python train.py --dataset="retinal OCT scans (Kermany 2017)" --image_size=64 --norm_position="pre" --hidden_act="gelu" --fused_qkv=true --bias="all" --width=256 --label_smoothing=0.05 --orthogonalizer="newton_schulz_5" --max_steps=14100 --batch_size=256 --final_lr_fraction=0.01
Rows from block 3 of a small image classifier, named by matrix and row number. Rows with one number within an expert belong to one neuron, the router's apart. Each number is 128 + 32 x the weight over its row's rms, rounded and kept within 0 to 255. All counts start at 0.
Before each expert's rows are labels from the 100 images, of 14848, where the router gives the expert most weight on average: "top examples" is what is common among them. Only what is clearly more common there than usual is listed. The data: retinal OCT scans (Kermany 2017).
# router: router (model.blocks.3.mlp.router.weight, 32x256, trained with AdamW), inputs 52-103
# up: expert up (model.blocks.3.mlp.up, 32x128x256), inputs 52-103
# down: expert down (model.blocks.3.mlp.down, 32x256x128, transposed), outputs 52-103

# expert 15
top examples: finding: choroidal neovascularization
router.15 [176 125  86  88  83  96 120 142 150 128 153  64 118  76 209 158 157 103 118 172 146 135 123  70 132 169 156 145 106 125 200 150 116 144  83 115 138  64 148 137 145 122 184  83  79  84  97 141 170 133  89 137]
up.0 [103 151 199 147 111 108  84 128 108 176 127 116 105  66 128 136 123 146  53 177 134  75 185 110 180 177 106 164 164 106 157 107 182 144 149 130 157  99  98 123 172  54 153 129 126 191 127 102 110 130 141 145]
down.0 [120 102  59  98  97  88  81 117 107 106 183 178 133 167 120 164 189 165 155 122 135 112  78 211 159 122 202 101  46 135 132 138  86 133 136 123 149  92 124 124 153 221 103 136  97  93 134 131 199 136 164 108]
up.1 [219 190 118 114 174 119 174 170 146 147 170 126 137 109 142 143  66 137  99 132 112 114 173 119  92  78 119  88 173 120 118 129  91 114  98 104 135  97 141  96  44 189 115  93  86 160 156  80  66 139 156 135]
down.1 [171 182 140  84 130 186 138 126 110 189 128 138 139 146 112  67 149 160 142 115 121  76 106 148 145 166  50 163 113 123 111 154 110 117  51 130  87 109 102 184 175 138 128 167 127  92 104 122 134 120  88 101]
up.2 [141 163  98 146 108 132 129 169 113 151 183 111 134 152 101 148 116 170 201 134 189 177 122  86 106 119  80 147 136 192  94 120 109 109 192 104 119 106 153 140 173 155  95 196  74 109 122 130 126 102 127 142]
down.2 [138 118 140 125 189  39  99 140 137 179 137 111 119 110  61 179 145  94 109 123  92  82 122 210  72 168 178  58 148 113 168 113 148 176 122 119 126 118  75  92 111 127  99  91 150 133 101 161 107 157 141 126]
up.3 [128 168 109 159  98 183 172 147 145 149 137 122 135 105 133 135 132  87 152 190 128 132 135 175 110 117 166 111 120 135 181  95  72 147  59 161 153  99 150  99 151 126 195  95 133 163 164 158 118 145 107 131]
down.3 [130 131 117  58 116  81 142 119 153 115  76 163  79 161 164 144 140 148 188  97 156 135 151 124 121 179  90 122 111  99 104 197 185 133 129 126 126 131 158 127 108 117 165 182 142 132 109  67 115 126 125 106]
up.4 [153  86 123 169  69 109 158 100 148 158 144 104 118 113 158 109 140 186 145 105 115  41 146 174 117  84 167 108 152 125  83 158  85 107 129 179  84  89 135 119 135 111 178 105 129 139 119 152  99 138 174 112]
down.4 [139 172 171 107 126 125 111 113 138 110 116 167 170  99 172 190  90 144 160 120 120 164 147 202 118 113 137 136 121  95 165 122  92 170 148 141 144  95 122  90 114  84 131  84 108  84 157  75 119 112 214  77]
up.5 [128 119 107 109 151 173 105 192 109 136  85 104 154 110 138 142 135 132 169 116  75 115 111 155 135 119 129 118 132 150 122 177 127 109 162 135 119  97 133 126  96 148  77 142  98 132 162  93  79 120  67 108]
down.5 [123 150 190  95 156 145 113 168 142 138 144 154  95 141 121 162 139 117 126 110 138  71 119 132 108 140 117 147 113 150 138 128 183 103 135 100 128  95  73  94 132  90 169 148  89 113 141 102 125  94 167 127]
up.6 [123  93 112  94 116 148  44 139  70 105 157  86  78 152  94 140 104 112 128 109 150 143 119 142 143 168 182 155 167 149 169 136 148 141 163 118 156  82 123 162 112 150 116 161 110  91 153 152 156 150 171 156]
down.6 [161  82 140 130 122 121 135 124 134 161 128 168 204 140 181 128 145 183 124 129 128 132 105 153 160  93  96  84  56 107  73  93 148  94 129 141 146 125  97 164 151 113 132 112 161 156 179  81  61 131 132  80]
up.7 [ 88  96 138 155 177 141 137  98 150 123 134 157  74  93 102 146  99 101 120  85 163 147 115  89  82  87 122 119 117  62 155 103 147 106  75 130 142  93 175 154  95 132 149 128 138 149  96 108  86 192 154 142]
down.7 [105 165 119 138 116 148 118 109 136 100 108 120 163 109 101  74  84 158 132 105 114 114 124 140 167 147  93 121 153 128 115 100 114 124 119 140 216 145 131 150 123 164 148 145 126 142 134 149 113 126 121 175]
up.8 [154  98 115 136 112 139 139 112 125 149 184 107 125 178 151  70 151 161 217 154  42  84 181 168 166 174 168 124 163 136 124  67  75 100 154 190 152 127 112  84  99 159 109 121 118 104 107 108 119 167 143  87]
down.8 [106 148 180 176 150 134 132  97 108 111 107  41 115 117 141 114 128 120  62 120 119 166 138 153 154 161 142 117  80 104 166 164 136 163 138  99 126 157 131 121 156 115 118  82 120  99 159 115 111 152 110 138]
up.9 [205 112 110 148 129 120 125 145 139 151 137 145  94 144  86 135 125 112 120 109 145 102  53 107 127 116 187 125 160  63 131 134 115 129 124 127  83 116 107 118 116  68 162 132  88 169 150 100 118 130 133 124]
down.9 [107 142 119 136 163 161 104 146 186 112 118 150 194 103 194  67 125 117  58 140 174 160 147 134 128 187 165 149  65 129 118 237 119 135 128 100 145 155 101  81 216 158 140 115 143 107 111  67 126  40 151 116]
up.10 [134 113 182 142 122 160 141 147 109 113 129  52 111  94 132 119 146 122 112 131 135 147 128 102 148 186  95 125 105 162 112  91  82  96 156 109 134 142  93 184 186 156 149 106 163  87 102 114 161 139 117 107]
down.10 [115 123  64 170 119  96 144 136 174 108 151 118 115 200 135 164 112 165 116 130 133 123  95 225 160  61 131  99  70 114 185 146 154 118 125 123  91 155 179 143  50 150  88 145  99 110  86 110 130 184  98 127]
up.11 [100 102 140 171 112 188 164  97  85 123 124 126 163  66 177 158 155 121 110 134 193 120  99 151 109 121 138  96 114  88 104 143  89 117  99  90 154 128 105 211  85 136 138 155 111 139 163  89  98 113 150 137]
down.11 [146 134 161  97 132 117 171 144 157 186 145 158  78 106 203 143 139 133 145 138 107 183 120 213 161  64 180 170 130 112 229 166 157 118 103 138 177 122  91 125 155  87 147 136 107 130  51 104 191 144 118 146]
up.12 [147  89 154 126 145 152  85 130  82 157 114 101 124 141 137  76  71  96 116 128 149 180 144 144 162 104 111 118 143  38 123 109 155 157 102 111 119 119 166 143  96 106 121 108  82  93 115 167 146 113 119 107]
down.12 [115 145  59 165 110 118 149 126 121 185 111 173 185 145 164 137 117 107 124 108  80 123 145  76  85  71  88 122 151 110 162 112  90  86 119 158 144 128 154 117 154 171 136 105 173 142  79 132  97 184 130 107]
up.13 [154  97 141 107 182 119 110  81  96 155 139  56  77 136  96  92  90 139 105  73  95 142  93 148 101 162 136 161 110 121 179 114 138 110 116  94 134 143  93  63 180 101 162 174 117 149 157 163  97  96 136 136]
down.13 [151 106 110  91 134 141 140 102 109  62 152 161 123 142 175 148 101 155 115 159 137 112 166 129 123 169 197 132  66 127 204 145  91 127 172 112 133 118 169 132 128 128 134 131  45 159 122  80  50 102 157  85]
up.14 [160 103 124 114  89 170 165  77  79  72  94 172 146 100 177  97 141 153 146 220 134 120 154 163 130 149 129 100 117 136 117 111 134  95 141  86 114 125 113 163 136 183 165  87 113 136 137 174 172  67 143 152]
down.14 [149 115 159 164 170 140 159 133  88 169 126 123 139 121  70 163 167 107  94  78 161 132 110 127 110  80 165 129 152 122  94 117  79 134 105 123  83 141 152 154 101 127 132 137 136 121 212 105 144 172 154 166]

# expert 11
top examples: finding: diabetic macular edema
router.11 [114  89 114 101  85 126 108 145 161 146  77 170  80 118  81 164 160 123 161 172 197 175 160 198 134 176 156 127  83 139 124 123 114 147 147 114  94 166 122 154  95 136 125 149 137 149 122 130 134 148 102 149]
up.0 [161 106 152 166 163 120 134  85 144 155 164 161 167 159 152 126  99 153 115 106 118 180 139  74 135 134 139 133 183 122 128 137 153 136 131  77 163 119 148 145 123 122  89 127 144 175 151 130 150 118 143 164]
down.0 [113 168  99 118 125 135 190 104 227 123  86 111 110 142 138 158  96 124 225 121 127 128 117 152 140 133 137  96 142 181 123 131 107 170 155 136 166 145  97 138 137 169  97 114  48  96 159 109  79 110 141 113]
up.1 [178 150 121 128 206 108 128  83 151 186  86 111 113 123 129 103 128  74 125 141 141 153 115  88 143 114 104  95 158 160  52 125 108 117  55 112 192 127 118 140 125 104 141 149 111  69 110 159 126 119 116 143]
down.1 [125 131  82 134 108 101 138 134 140 137 102 183  59 119 155 157  84 143 156 123 104 233 123  55  83  97 124  87 168 116 122  99 127 142 134 139 122 133 103  63 143  87 112 119 153  89 162 176  87 140 159 119]
up.2 [100 103 165 208  75 157 129 132 166 159 113 168 124 128 118 127 126 128 202 189 155 120  97 140  96 115 124 167 152 131 113 150  98 111  97 141 128 108 168 103 160  90 133 152 194 121  88 102 135 162 108 137]
down.2 [128 118 153 117 115 103 142 134 131  96 169  88 136 167 227 127 128 135 130 137  75 106 160  80 109 117 126 137 158 159 101 195 122 165 203 180 121  93 121 201 117 178  70 119 101 149 119  90 150 154 125 144]
up.3 [143  96  74 113 120 131 194  94  81  91  60 144 153 138 141 162  42  87  86 110 153 131 123 136 104 125 124  70 174 132 123 143  75  84  78 110 109 124 166 126 172 125 152 121 113 187 147 172 169 131 154 129]
down.3 [128 136 173  66  98 109 161 131  73 120 114 112  92 115 153  87 104  52 135 160  85  83 149  82 145 131 130 113 142 117 137  46 155 157 148 130 132 199 157 170 152 171 141 123 148 124 141 157 122  85 121 141]
up.4 [111 152 148 113  93 167 175 183  96 152 179 133 148 106 146 135 173 132 128 120 181 152 163  85 176 144 144 182 178 180  90 112  86 131 140 151 117 129 107 175 104 113 158 172  69 107 106 116 140 114 127 159]
down.4 [152 125 183 158  93 134 130 110 172 144 142 122 147 118 136 224 147 154 196 132  81 145 147 116 105 166 194 177 135 104  97 125 170 122 103 153 186 140 111 138 138 125 106  87 178 136 161 109 182 126  81 101]
up.5 [115 140 155 144 140 185 149 124 115 134 105 126 133 177 131 154  66  59 127  68 198 144 112 156 135  95 168  76 127  93  94 122  79 122 146 155 142 175 142 135  68 184  73 125 161  96  98 115 120 140 134 115]
down.5 [113 102 187 121 129  73 112 142 122 165 109 126  88 156  61 150 139 138  99 131 102  95 129 151  64 139 178 133 154 116 131  50  92 112 105 119 158  67 115 127 161  51 201  93 110  71 130 199 161 122  96 125]
up.6 [108  95 166  92  66 174  73 142 104 117 138 105 108 113 103  82 124 157  76  62 129 172 143 163 101 133 155  71 107 140  89  88  93 122 104 123  93 130 152 134  69 180  83 130 185 123 170  88  82 171 126 136]
down.6 [112 111 131  75  84 206  87 137 132 117 151 138  79 101 153 199 145 116 123 151 133 121 180 172 118 132 190 189 128 116 153 129 152 144 167 121 108 134  88 120 147 125 151  92  98 117 158 137 104 110 107 139]
up.7 [130 133 141 143 119 131 112 103 151 130  61 128  78 148 169 140 127  96  97 145 109 191 163 107 143  84 194 125  86 128 157  81 112 138 186 124 191 126 157 114 126  95 154 110 125  79 153 127 133 168  95 135]
down.7 [115 136  80 141 124 101 141 112 134 158 149 169 114 137  83 100 174 101 124 123 118 168  69  69 128 137  56 100 163 135 106 145  88 103  63 137 128 116 101 153 138 106 124 150 112 105 140 136 111 106 157 111]
up.8 [175 152 157 182 119 161 130 120 127 132 179 188 176 148 150  90  80 173 114 107  63 121 108 138 150 106 126 154 121 117 168 111 208 143  63 135 113  72 104 150 163 132  93 149 132 115  99 170  34 125 105 104]
down.8 [116 108 128  92 145 150 133 140 133  88 125 155  79 153 123 126 119 147 117 137 119 152 159  99 106 156 136 144 181 112 110 164 112 117 139 130 112  75 115 133 162 137 140 124 154 210  73  33 134 126 201 125]
up.9 [112 126 108  96 160 198 149  68 105 100 190 133 107 126 112  91 150 137 170 215 225  79 104  99 149 135 161 103 130 153 137  77 124 133  99 101 134 150  96 142 140  71  83 112 107  88 146  50 110 169 136 135]
down.9 [131 130 178  99 145  88 124 142 148 101 131 118 170 148 167 106 116  96 155 135 128 125  85 122 140 165  85 165 135  87 146 174 103 125 103 138 100 157 154 154 129 151  79 124 149  85 119  83 129 194 105  99]
up.10 [133  95 143 165  99 133  85  93 121 120 137 120  96 140 155 217 118 142  95 169 161 124 125 187  88 104 156 105 144 137 127  54 146 125 106 113 151 103 114  91 184 104 137 131 147 148 150 134 101 119 202 131]
down.10 [159 110  91 173 100 171 123 110 140 100 144  80 106 148  84 111  88 135  87 134 135 162 146 122  97 117 100 127 142 114 112 157 124 121 147 116 138 168 136 171  89 120 132 136 137 112  81 116 176 157 131 149]
up.11 [120  94 108 118  95 142  91 116 133 185 101 100 116 134 156 118 131 134 149 159 130 146 121 147  90 139  88 130  61 143 154 120  65 132 142  88 132 176 140 193 155  71  89 185  96 160 133  75  96 122  86 163]
down.11 [160 140 162  63  95  84 123 121 110 122 128 156 151 116  74 129 108 157 143 106 122 122 131 150 108  70 137 107 139 108 107 138 104 128 146 157  97 128 145 135 110 180  48  37 188 157 162 183  78 171 122 117]
up.12 [104 125 107 119 127 135 107 132 143 173 144 133  17 152 112 116 174 172 170 110 180 187 197 110  46 139 157 196 177 113 100 155 116  93 180 130 163 106  97 133  90 102  92 154 125 104 148 160  88 105  89 150]
down.12 [116 131 122  74 117 117 100 157 150 165  91 138 169 107 143 125 134 109 162 132  87  73 179 154 139  87 135 138 159 118 159  83  98 141 109  71 109 118 173 149 164 172 104 146 141 147 130 139 147  95  58 109]
up.13 [146 119 105 120 151 113 112  77 111 173 145 111  81  93  66 104 148  97 160 135 155 195  58 125 109 123 128 107 134 134 122 128 128 123 170 109 138 132  96 119 121 102 125 133 114 128 153 140 136 150 117 137]
down.13 [114 142 168  85 128  95 135 139 116 142 143 162 131 144 116 131 168 126 147 128 147  90 151 112 132 150 135 142  89  97  99 147 170 163 175 128 140 131 107  62 143 172 121 146 160 114 142 185 139 134 132  88]
up.14 [172 145 114 139 105 139 165 105 143 141  88 159 166 154 170 154 139  99 146 166 146 112 155 155  86 142 193  88 117 149  75 102  73  84 127  98  79 168 101 122 111 131 186 111 146 165 116 101 130  94 123 123]
down.14 [130 170 115  99 188 102  69 148 147 145 122 149 177 112 135 156 160 125 152 112 152 142 185 156 102 158 112 126 113 155 144 124 177 129 137 116 173 115 175  93  96 112 152 123 103 117 177 109 104  76 165 109]

# expert 0
top examples: finding: normal
router.0 [143 158  86  45 139  96 146 129 105 119 155 119 134 105 105  72  88 148 117 129  93 109  96  87 201 161 176 143 153 151 176 164 158 157 151 113  88  92 122 190 133 143 148 132 165  78 161 123 144 160 171 139]
up.0 [216 137 170  94 196 108  97 148 100  96 125 141 114 102  97 134 118 118 170 178 195 171 100  93  56 109 156 145 139 156 122  58 112 165 129 139  76 140 126 110 179 168 187 159 129 128 101 116 122 154 165 141]
down.0 [111  86  68 168  88  81 127 111 149 124  89 137  91 150 184 187 156 139 125 123 144 145 134  94 129 115 104 105 109 112 171 134 153  94  79 107 194 102 147 123 174 132 146 137 209 115 120  89 144 156 184 121]
up.1 [101 163 109  85 135 131  89 114 177 156  97 141 118 100 151  50  89 186 128 112 196 152 109 183 157 110 147 138 115  82  91 174 114 121 136 133 115 146  96  78 128 119 147  92 180 144 142 107 130 101 145 127]
down.1 [159 165 105 176 162 161 118 127 139 157 159 125 143 122 141  92 117  90 148 133  89 100  67  56 180 196  71 149  58  99 128 147 137 151 131 157  97 179  75 164 192 118 129 191 109 116 138 113  99 147  89 100]
up.2 [ 90 191 150  80 114 113 142 135 170  82 116  86 165 145 171 173 140 151 127  82 119  84 132 122 179 103 152 143 159 112 122  71 130 129  79 139 108 118 162 108  89  61 159 105  88 127 123 122 142 130 100  89]
down.2 [149 144 160 102 174 126 144 126 131 104  87 127 116 135  49 113  98 104 142 107 121  98  85 124  95  84 178  81 214 132 146  48  80 114 120 156 140  89 143 138 102 139 143 102 103 109  98  60  87 125  77 102]
up.3 [134 140 117 138  72 107 105 145 134 127  82 163 126 100 165 154  82 142 153 147 106 110 149 139  82 111  82 147 105 163 127 132 124 112 152 110 136 113 136 191 141 200 117 132 111 138 125 101 189  76 123 120]
down.3 [127  82 154 131 192 104 124 142 130 151 188 108 193 112  94 138 185 127 134 135 151  93  94  67 149 113  78 128  88 145  64  74  79 127  65 120  82 117 106 164 155  75  93 143 134 100 109  82 113 137 105  73]
up.4 [105  69 148 195 144  92 106 123 146 139 140 183 148 130 168 145 150 141 151 136 100  81 152 121  78  97 172 100 100  94 131 106 121 110 200 153 137 129 110 133  58  82 127  94 119 152 119 128  83 182 146 182]
down.4 [ 97 173 146 195 108 124 131 150 130 137 160 134 116  93 116 124 115 125 136 112 146  92 122 104 122 113 107 169  99 154  95 204 135 152  78 119 144 148  69 108 186 109 172 170 123 161 160  92 129 149 142  96]
up.5 [ 80 130 112 179  82  53 124 109 168 135 171 107 102  82 157 175 168 114 103 131 170 155 101 150 107 154  88 146 140 163 146  95 174 114 123 144 135 112 154  74 113 124 126 198 171  84 116  83 151 111 130 165]
down.5 [139 138  76 139 148  99 130 127 162 117 100 134 131 143 149 114 143 107 163 107 150  93 118 206 115 168 167 179 105 130 153  99 116 103 111 102  89 187 120 143 160  90 106 122 140 136 182 145  73 124 137 103]
up.6 [104 152 163 112 133 205 115 163 139  99 144 159  96 151 166 146 169 107 128 159 158 110 121 119 141 145 109  48 102 115  84 169 134 133  96 112 101 114 187 110 176 179 166 113 183 130 172 168  91 123 116 108]
down.6 [137 163 144 142 114 119  66 120 192 110 112 126 115 107 134 163 149 125 136 136 153 119 149 123 171 134 124  78  49  91 154  70  72 171 153 106 115 147 115 158  69 130 141 135  80 204 107  97 215  78 116 119]
up.7 [182 143 153 140 188 105 146 154 106 127  88 131 135 134 101 105 173 159 108 171 167  79 188  82 149  97 102 178 122  67 105 135 145  84 137 129  71 142 166 171 100 159  99 162  82 129 141 116  85 103 141 175]
down.7 [105 155 107  88  85 109 146 113  82 100 131 100 135  79 160  85  90 136 129 169 125  96 138  75 190 134  86  88  49 168 100 104 144 103 112 144 109 101 132 104 124 115 139  82  77 208 152  70  78 155 125  70]
up.8 [138 125 147 117 125 151 137 189 130 100 120  69 109 133 150  98 139 129 183 104 114 100  95 157 187  88  85  70 144  58 152 165 152 144 130  78 154 133 158  93 142 137 155 115 186 129 136  57  95  88 118 111]
down.8 [ 88 146 158 145 132 177 106 147 158 140 152  90 140 117 162  99 130  80  99  88  71 158 122  89 174  46  58 165 126  90 153 119 110  90  78  58  76 175 168 129 185 147 163 105 159 112  95 156  75 152 104 120]
up.9 [100  48 119 136  96 123 146  84  80 107  81 141 113 140 101 156 100 143 142 141 126 118 169 131 160 124  98 136 152 128 146  93  83  86 168 142 118  62  99 158 123 147 153 161 104 112 128 216 150 109  99 138]
down.9 [126 128 149  91  96 199 120 141 130 129 141 130  87 152 125 119  93  93 133 115 108 158 153 140  89  98 123  82  41 165 107  88 119 133 121  83  85 162 137  77 172 136 124 123 144 136 109  90 149 173 156 187]
up.10 [159  99 138 150 135 112 129 118  99 112 142 127  93 115 162 131 109 132 120  87 134  92 194 128 133  83 143 119 158 169 158 175 152 143 100 131 128 151 112 161 223 163  88 136  86 102  86 143 149  91 155 138]
down.10 [182 110 113  73  41 128 154 109  70 144 191 138 116 127 194 152 112 148 114 136 128 169 127 159 136 135 160 136 132 144 103  94  92 136 149 126  51 145 129 117 103 140 140  93 133 149 116  85 111 137 131 133]
up.11 [117 157 144  99 118 173 132 101 185 144 142 172 140 125 172 179 132 101 143 150 145  94 139 132 152  90 123 140 136 129 163 127 120 162  97 115 120 123 160 181 114 167 139  80 141 119 179 114  83 171 127 123]
down.11 [ 98 125 155 132 118 179 112 137 152 136 122 117 151 151 173 146 145 106  83 128 124 153 152 166 138  80 105  71 141 148 157   8 134  89  77 147 149  72  97 111 112 101 104  98 118 152 146 140 128 102 164 148]
up.12 [131 132 210  89 124 148 109 100 110 120 137 132 118 132 147 155 111 180 167 162 117 200 135  93 162 130 186 135 182 128  99 210 188 128 137 155 129 136 145 126 102 146  69 127 168 128 157  98 156 179 168 128]
down.12 [150 156 101 181 107 146 117 156 182 130 137 126 117 108 160 179  63 100 122 144 117 145 110  42 152  65 156 180 109 151 146 152 131 151 175 147 169 159  89 112 135 130 118 112  95 147 143 153 108 161 100 130]
up.13 [133 170 118 169 182 113 105 150  93 117 135 140 110 207 196 136 104  96 111 124 170 132 154 116 169 143 135  91 135 187  81 120  64 121 136 166 113  87 132 168 121 123 144 149 105 110  74 210  74 145 144 159]
down.13 [158 118 110 120 120 200  75 145 134 193 149 152 149 109 123 179 172 108 134 133 125 192 143 123 130 158 115 162  99  94 107  75 130 139  62 117 146  98 135 112 137   8 108 160 113 123 137 146 147 100 117 113]
up.14 [145 141 140 146 162 147 131  93 151 102 117 113 130 156 146 167 107 160 125  82 151  61 165  71 114 124  99 148 149  58 106 129 154 137 197  86  57 132 139  86 117 145  92 155 213 122  98  78 128 133  90 104]
down.14 [ 75 149 125 113 111 130  89 157 125 145 105  87 156 100 122  78 116 168 113 151 189 136  89 133 122 155 126 137 168 105 160 138 133 170  71 134 122 197 205 182 162  69 146 130  84 159 123 176 128 121 129 103]

# expert 9
top examples: finding: choroidal neovascularization
router.9 [172  88 110 184 173 100 146  81 121 160 179 110 131 138 112 164 151 139  93 171 115 110 182 147  77 171 137 138 116 169  64 140 116 124 151 119 100 136 133 135 151 109 113 108  88 121 114 174 157 100 139 143]
up.0 [153 136  83  76 181 165 123  81 106 173 135 128  87 155 131  88 132 183 126 124 139  90 133 165 147 109 142 129 146  86 102 139  91 115 154  83 124 126 139 167 134 157 138 130 128 132 188 161 142  84  72 154]
down.0 [120 111 152 111 141 103  84 113 132 110 145  75 155 111  42 119 143 131 182 149 128 169 147 109 114 117 189  90 118 137 120  72 164 152  87 184  75 120 164 129 125 128 103  86  51 130 126 124 127 153 159 116]
up.1 [156  68  82 138 104 120 155 172 116 124 137 182  60 149 139 182 135 115 129 135 152 172 145 141 106 110  90  92 151 119  97  78 145 159 115  71 150  89  76 135 159 144 137 131 188 157 105 112  85 130 111 131]
down.1 [127 168  89 156 152 106 157 138 168 124 105 170 135 159 133 131  94 140 162 130 138 120 119 189 111 158  48 114 111 125 147 140 130 137 136 158  31 109 211 109  97  99  95 114 100 127 121  73 161  84  79 114]
up.2 [143 145  93 107 137  94 134 134 149 149 195 150 138 185 185 101 147 142 148 147 131 154 143  83 137  95 145  81 113 117 139 139 106  88 138 161 117 132 111 121 138 119 107 117  88 104 117  99  84 163 138 146]
down.2 [125 136 192 166 162 169 129 140 153 108 150 111 158 130 114 235 109 128  78 135 111 139  96 223 150 144 177 146 118 133 177 171 134 127 162 123 125  62  87 102 160 172  89 137 166 155 111 159 137 148 107 118]
up.3 [119 161 120 146  97 110 120 156 107  49 121 146 139 124 130 179 120 146 154 118  52 148 118 125 122  89 162  61 104 119 155 105  97 156 200 195 129 142 121 114  89 184 127 137 141 130  98 187 179 113 141 136]
down.3 [175 120 107 159 158 126 140 128 153 164 136 139 179  96 126 114 177 146 119 121 120 125 104 123 138 165  95 203 193 122 126 139 122 157 107  93  80  98 120 178 143 105 100 216 178  90 143 124 110 161 155 156]
up.4 [116 150 106 133 112 105 110 192 116 108  59 149 161 118 155 177 121  76  94 138 129 148  73 167 140 111 137 161 135 134 167 142 147 139  44 145  74 133 150 111 134 113 138 124 126 156 159 162 155  98 133 136]
down.4 [108 127 100  81  91 127 155 128 169 136 130 103 125 146 158 167 126 198 177 147 162 139 116 132 129 162  95 152 144  97  70 103 101 154 161 107 202 176 167  86 170 160  62  33 136 102 137 116 127 157  87 145]
up.5 [178  97  77 106 132 105 129 123  52 143 125  84 145 157  59 123 109 180 100  55 161 146 162 135 115 133 161  77 144 139 131 157 123 124 161 132  81 102 150  94  95 161 154  89 140 146  89 187 142  87 110 110]
down.5 [141 146 111 145 136 155 180 133 134 152 142 160 162 133 186 141 176 120 159 134 102 101 113 135 114 113 129 128 104 160  74 131 137  98  86 143 138 135  96 161 161 131 144 134 120 153 180  75 131 162 162 129]
up.6 [187 181 108  58 143 130 103  91 111 137 119 125  96 185 118 132  97  83 106 146 166  93 165 123 137 124 159 139 137 123 103  91 143 112 139 153 171 101 151 157  82 181 158  50  93 160 164 100 145  86 169 174]
down.6 [145  92  97 153 114 121 185 136 152  83 136 136 155 119 189 129  95 143 100 104  83  83 124  50  85 113 182 106 174 157 147 176 146 137 209 133  69 143 139 136 157 121 135 118  91 140 148  77 171 149  85 171]
up.7 [185  82  73 152 107 153 140 129 121 134 131 119 109  68 144  86  99 108 178 141 148 103 134  75  98 126  84 111 128 103 193  74 147 111  29 148 172 135 180 175 162 137 106 173 148 171 168 190 101 168 118 106]
down.7 [136 165  80  99 105  78 137 127  82 171 130 122 159 125 132  64  78 147 125 126 120  61 106 190 166 113 143 173 155 140 160 170 118 116 184 108 137 143  93 116 162 132 111 142  86 145 168 127 109 115 108 110]
up.8 [115 119 181  85 113 198 132 136 113 173  66 179 114 100 171 126  95 120  79 154 163 110 155 115 118 141 223 185  99  92 148 171 174 149 195 131 108 154 106 120  75 146 124 130 100 105 105 124 133 164 224 148]
down.8 [136  81 125 114 130 149 154 128 119 159 122 101 177 107  49 128 110 123 103 160 132 147 108 134 104 112 180  88 145 138 105 121 120  95  74  93 151  90 146 190 110   0  95  76 163 129 174 136 134  79  92 184]
up.9 [134 212 163  94 104 162 177 122 112  76 120  95 112 124 105 157 125  96  96  93 130  85 145 133  85  84 115 137  59  99 100 139 194 140 117 142 156  99 160  90 139  64 119 154 118 113  89 119 104 192 119 164]
down.9 [138 141 100  85 143  87 118 147  85 180 178 134  78  81 111  67 127  82  69 138 154 149 163 125 117 103  96 133 188 110 181 131 122  89 130 159  74 136 127 139 109 216 145  72 149 183 143 147 121 149 135 122]
up.10 [126 125 146 137 106 166 110 163 149  80 147 120 118 120 170 148 141 111 105  99 110 123  85 127 116 142 110 137 183 186 177 136 143  95  90  80  97 119 135 167 126 160 134 174  78 121 162 181 120 152 164 146]
down.10 [135 132 106 109 178 125  96 119 118 141  61 162 107 139 101  87 133 149 136 113 130 147 144 124 120  66 136 126 135 134 155 134 118 102  96 102 218 123 105 120 135  48 122 151 179 134 204  60 109  95 197 124]
up.11 [132 134 119 136 145  76  48 138 137 164 150 118 154 102 109 166 122 146 112 116 129  96 102 157 121 166 161 168 159  54 103 146 104 168 172 141 139 136 123 121  94 115 149 172 125 118 155 132 119 158 103 159]
down.11 [120 123 173  67 152  87 136 136 131 107 105 145 162 124 101  62  92 109 115 125 106 202 191  97 157  77 123 150 111 144 171  86 101 110  89 112  77 150  80 112  75 136 137 137 169 132  86  52 100 165 135 151]
up.12 [137 107 139  58  62 150 163 184 126 133 100 125 144 135 154 147  73 177 151 138 155  93  73 139 135 160 175 191 159 123 174 109 143 131 199 142 179 138 106 102 196 118  50 103 117 159 122 135 103 102  91 139]
down.12 [112  86 121 163 120 120 175 129 160 219 120 146 104 143 138 140 168 144 126 157 117 128 162  96 153  74 137 123  86 141  94  97  51 100 124 109  70 126 127 142 150 182 111 143 177  90 120 101 156 106 151 122]
up.13 [197 105 158 112 124 125 100  78 126  67 154 134 100 149 135 101  92 150  89 152 135 124 142 167 156 137 113 106  99 168  95 101 123 133  93  71 107 140 168 130 153 114 168 121 137  99 108 100 208 128 177 106]
down.13 [113 106 101 106 141 160 133 157  74 138 153 122  42 120 174 179 152 130 168 116 161  72 151  64 115  72 142 110 166 129  83 129 131 112  87 154 119 168  98  95 122 108  94 126  76 148 194 216 111  95 140 178]
up.14 [ 91  88 118  76 162  54 110  40  73 148  89  99 128 181 120 131 164  83 123  76 133 124 109 163 134 142 147 121 208 149 156 144 106 188 146 172 167 128 137 114 144 139 130 124 114 143 134 124  83 134 150 133]
down.14 [ 96 143 135 108 109 176 108 143 117 132 124 100 132  67 120 146  84 141 138 118 129 136 112 139 128 135 117 157 121 139 187  91 131 161 140  82 164 113  84 115  57 132  97 126 116 114 153  64  89 172 152 125]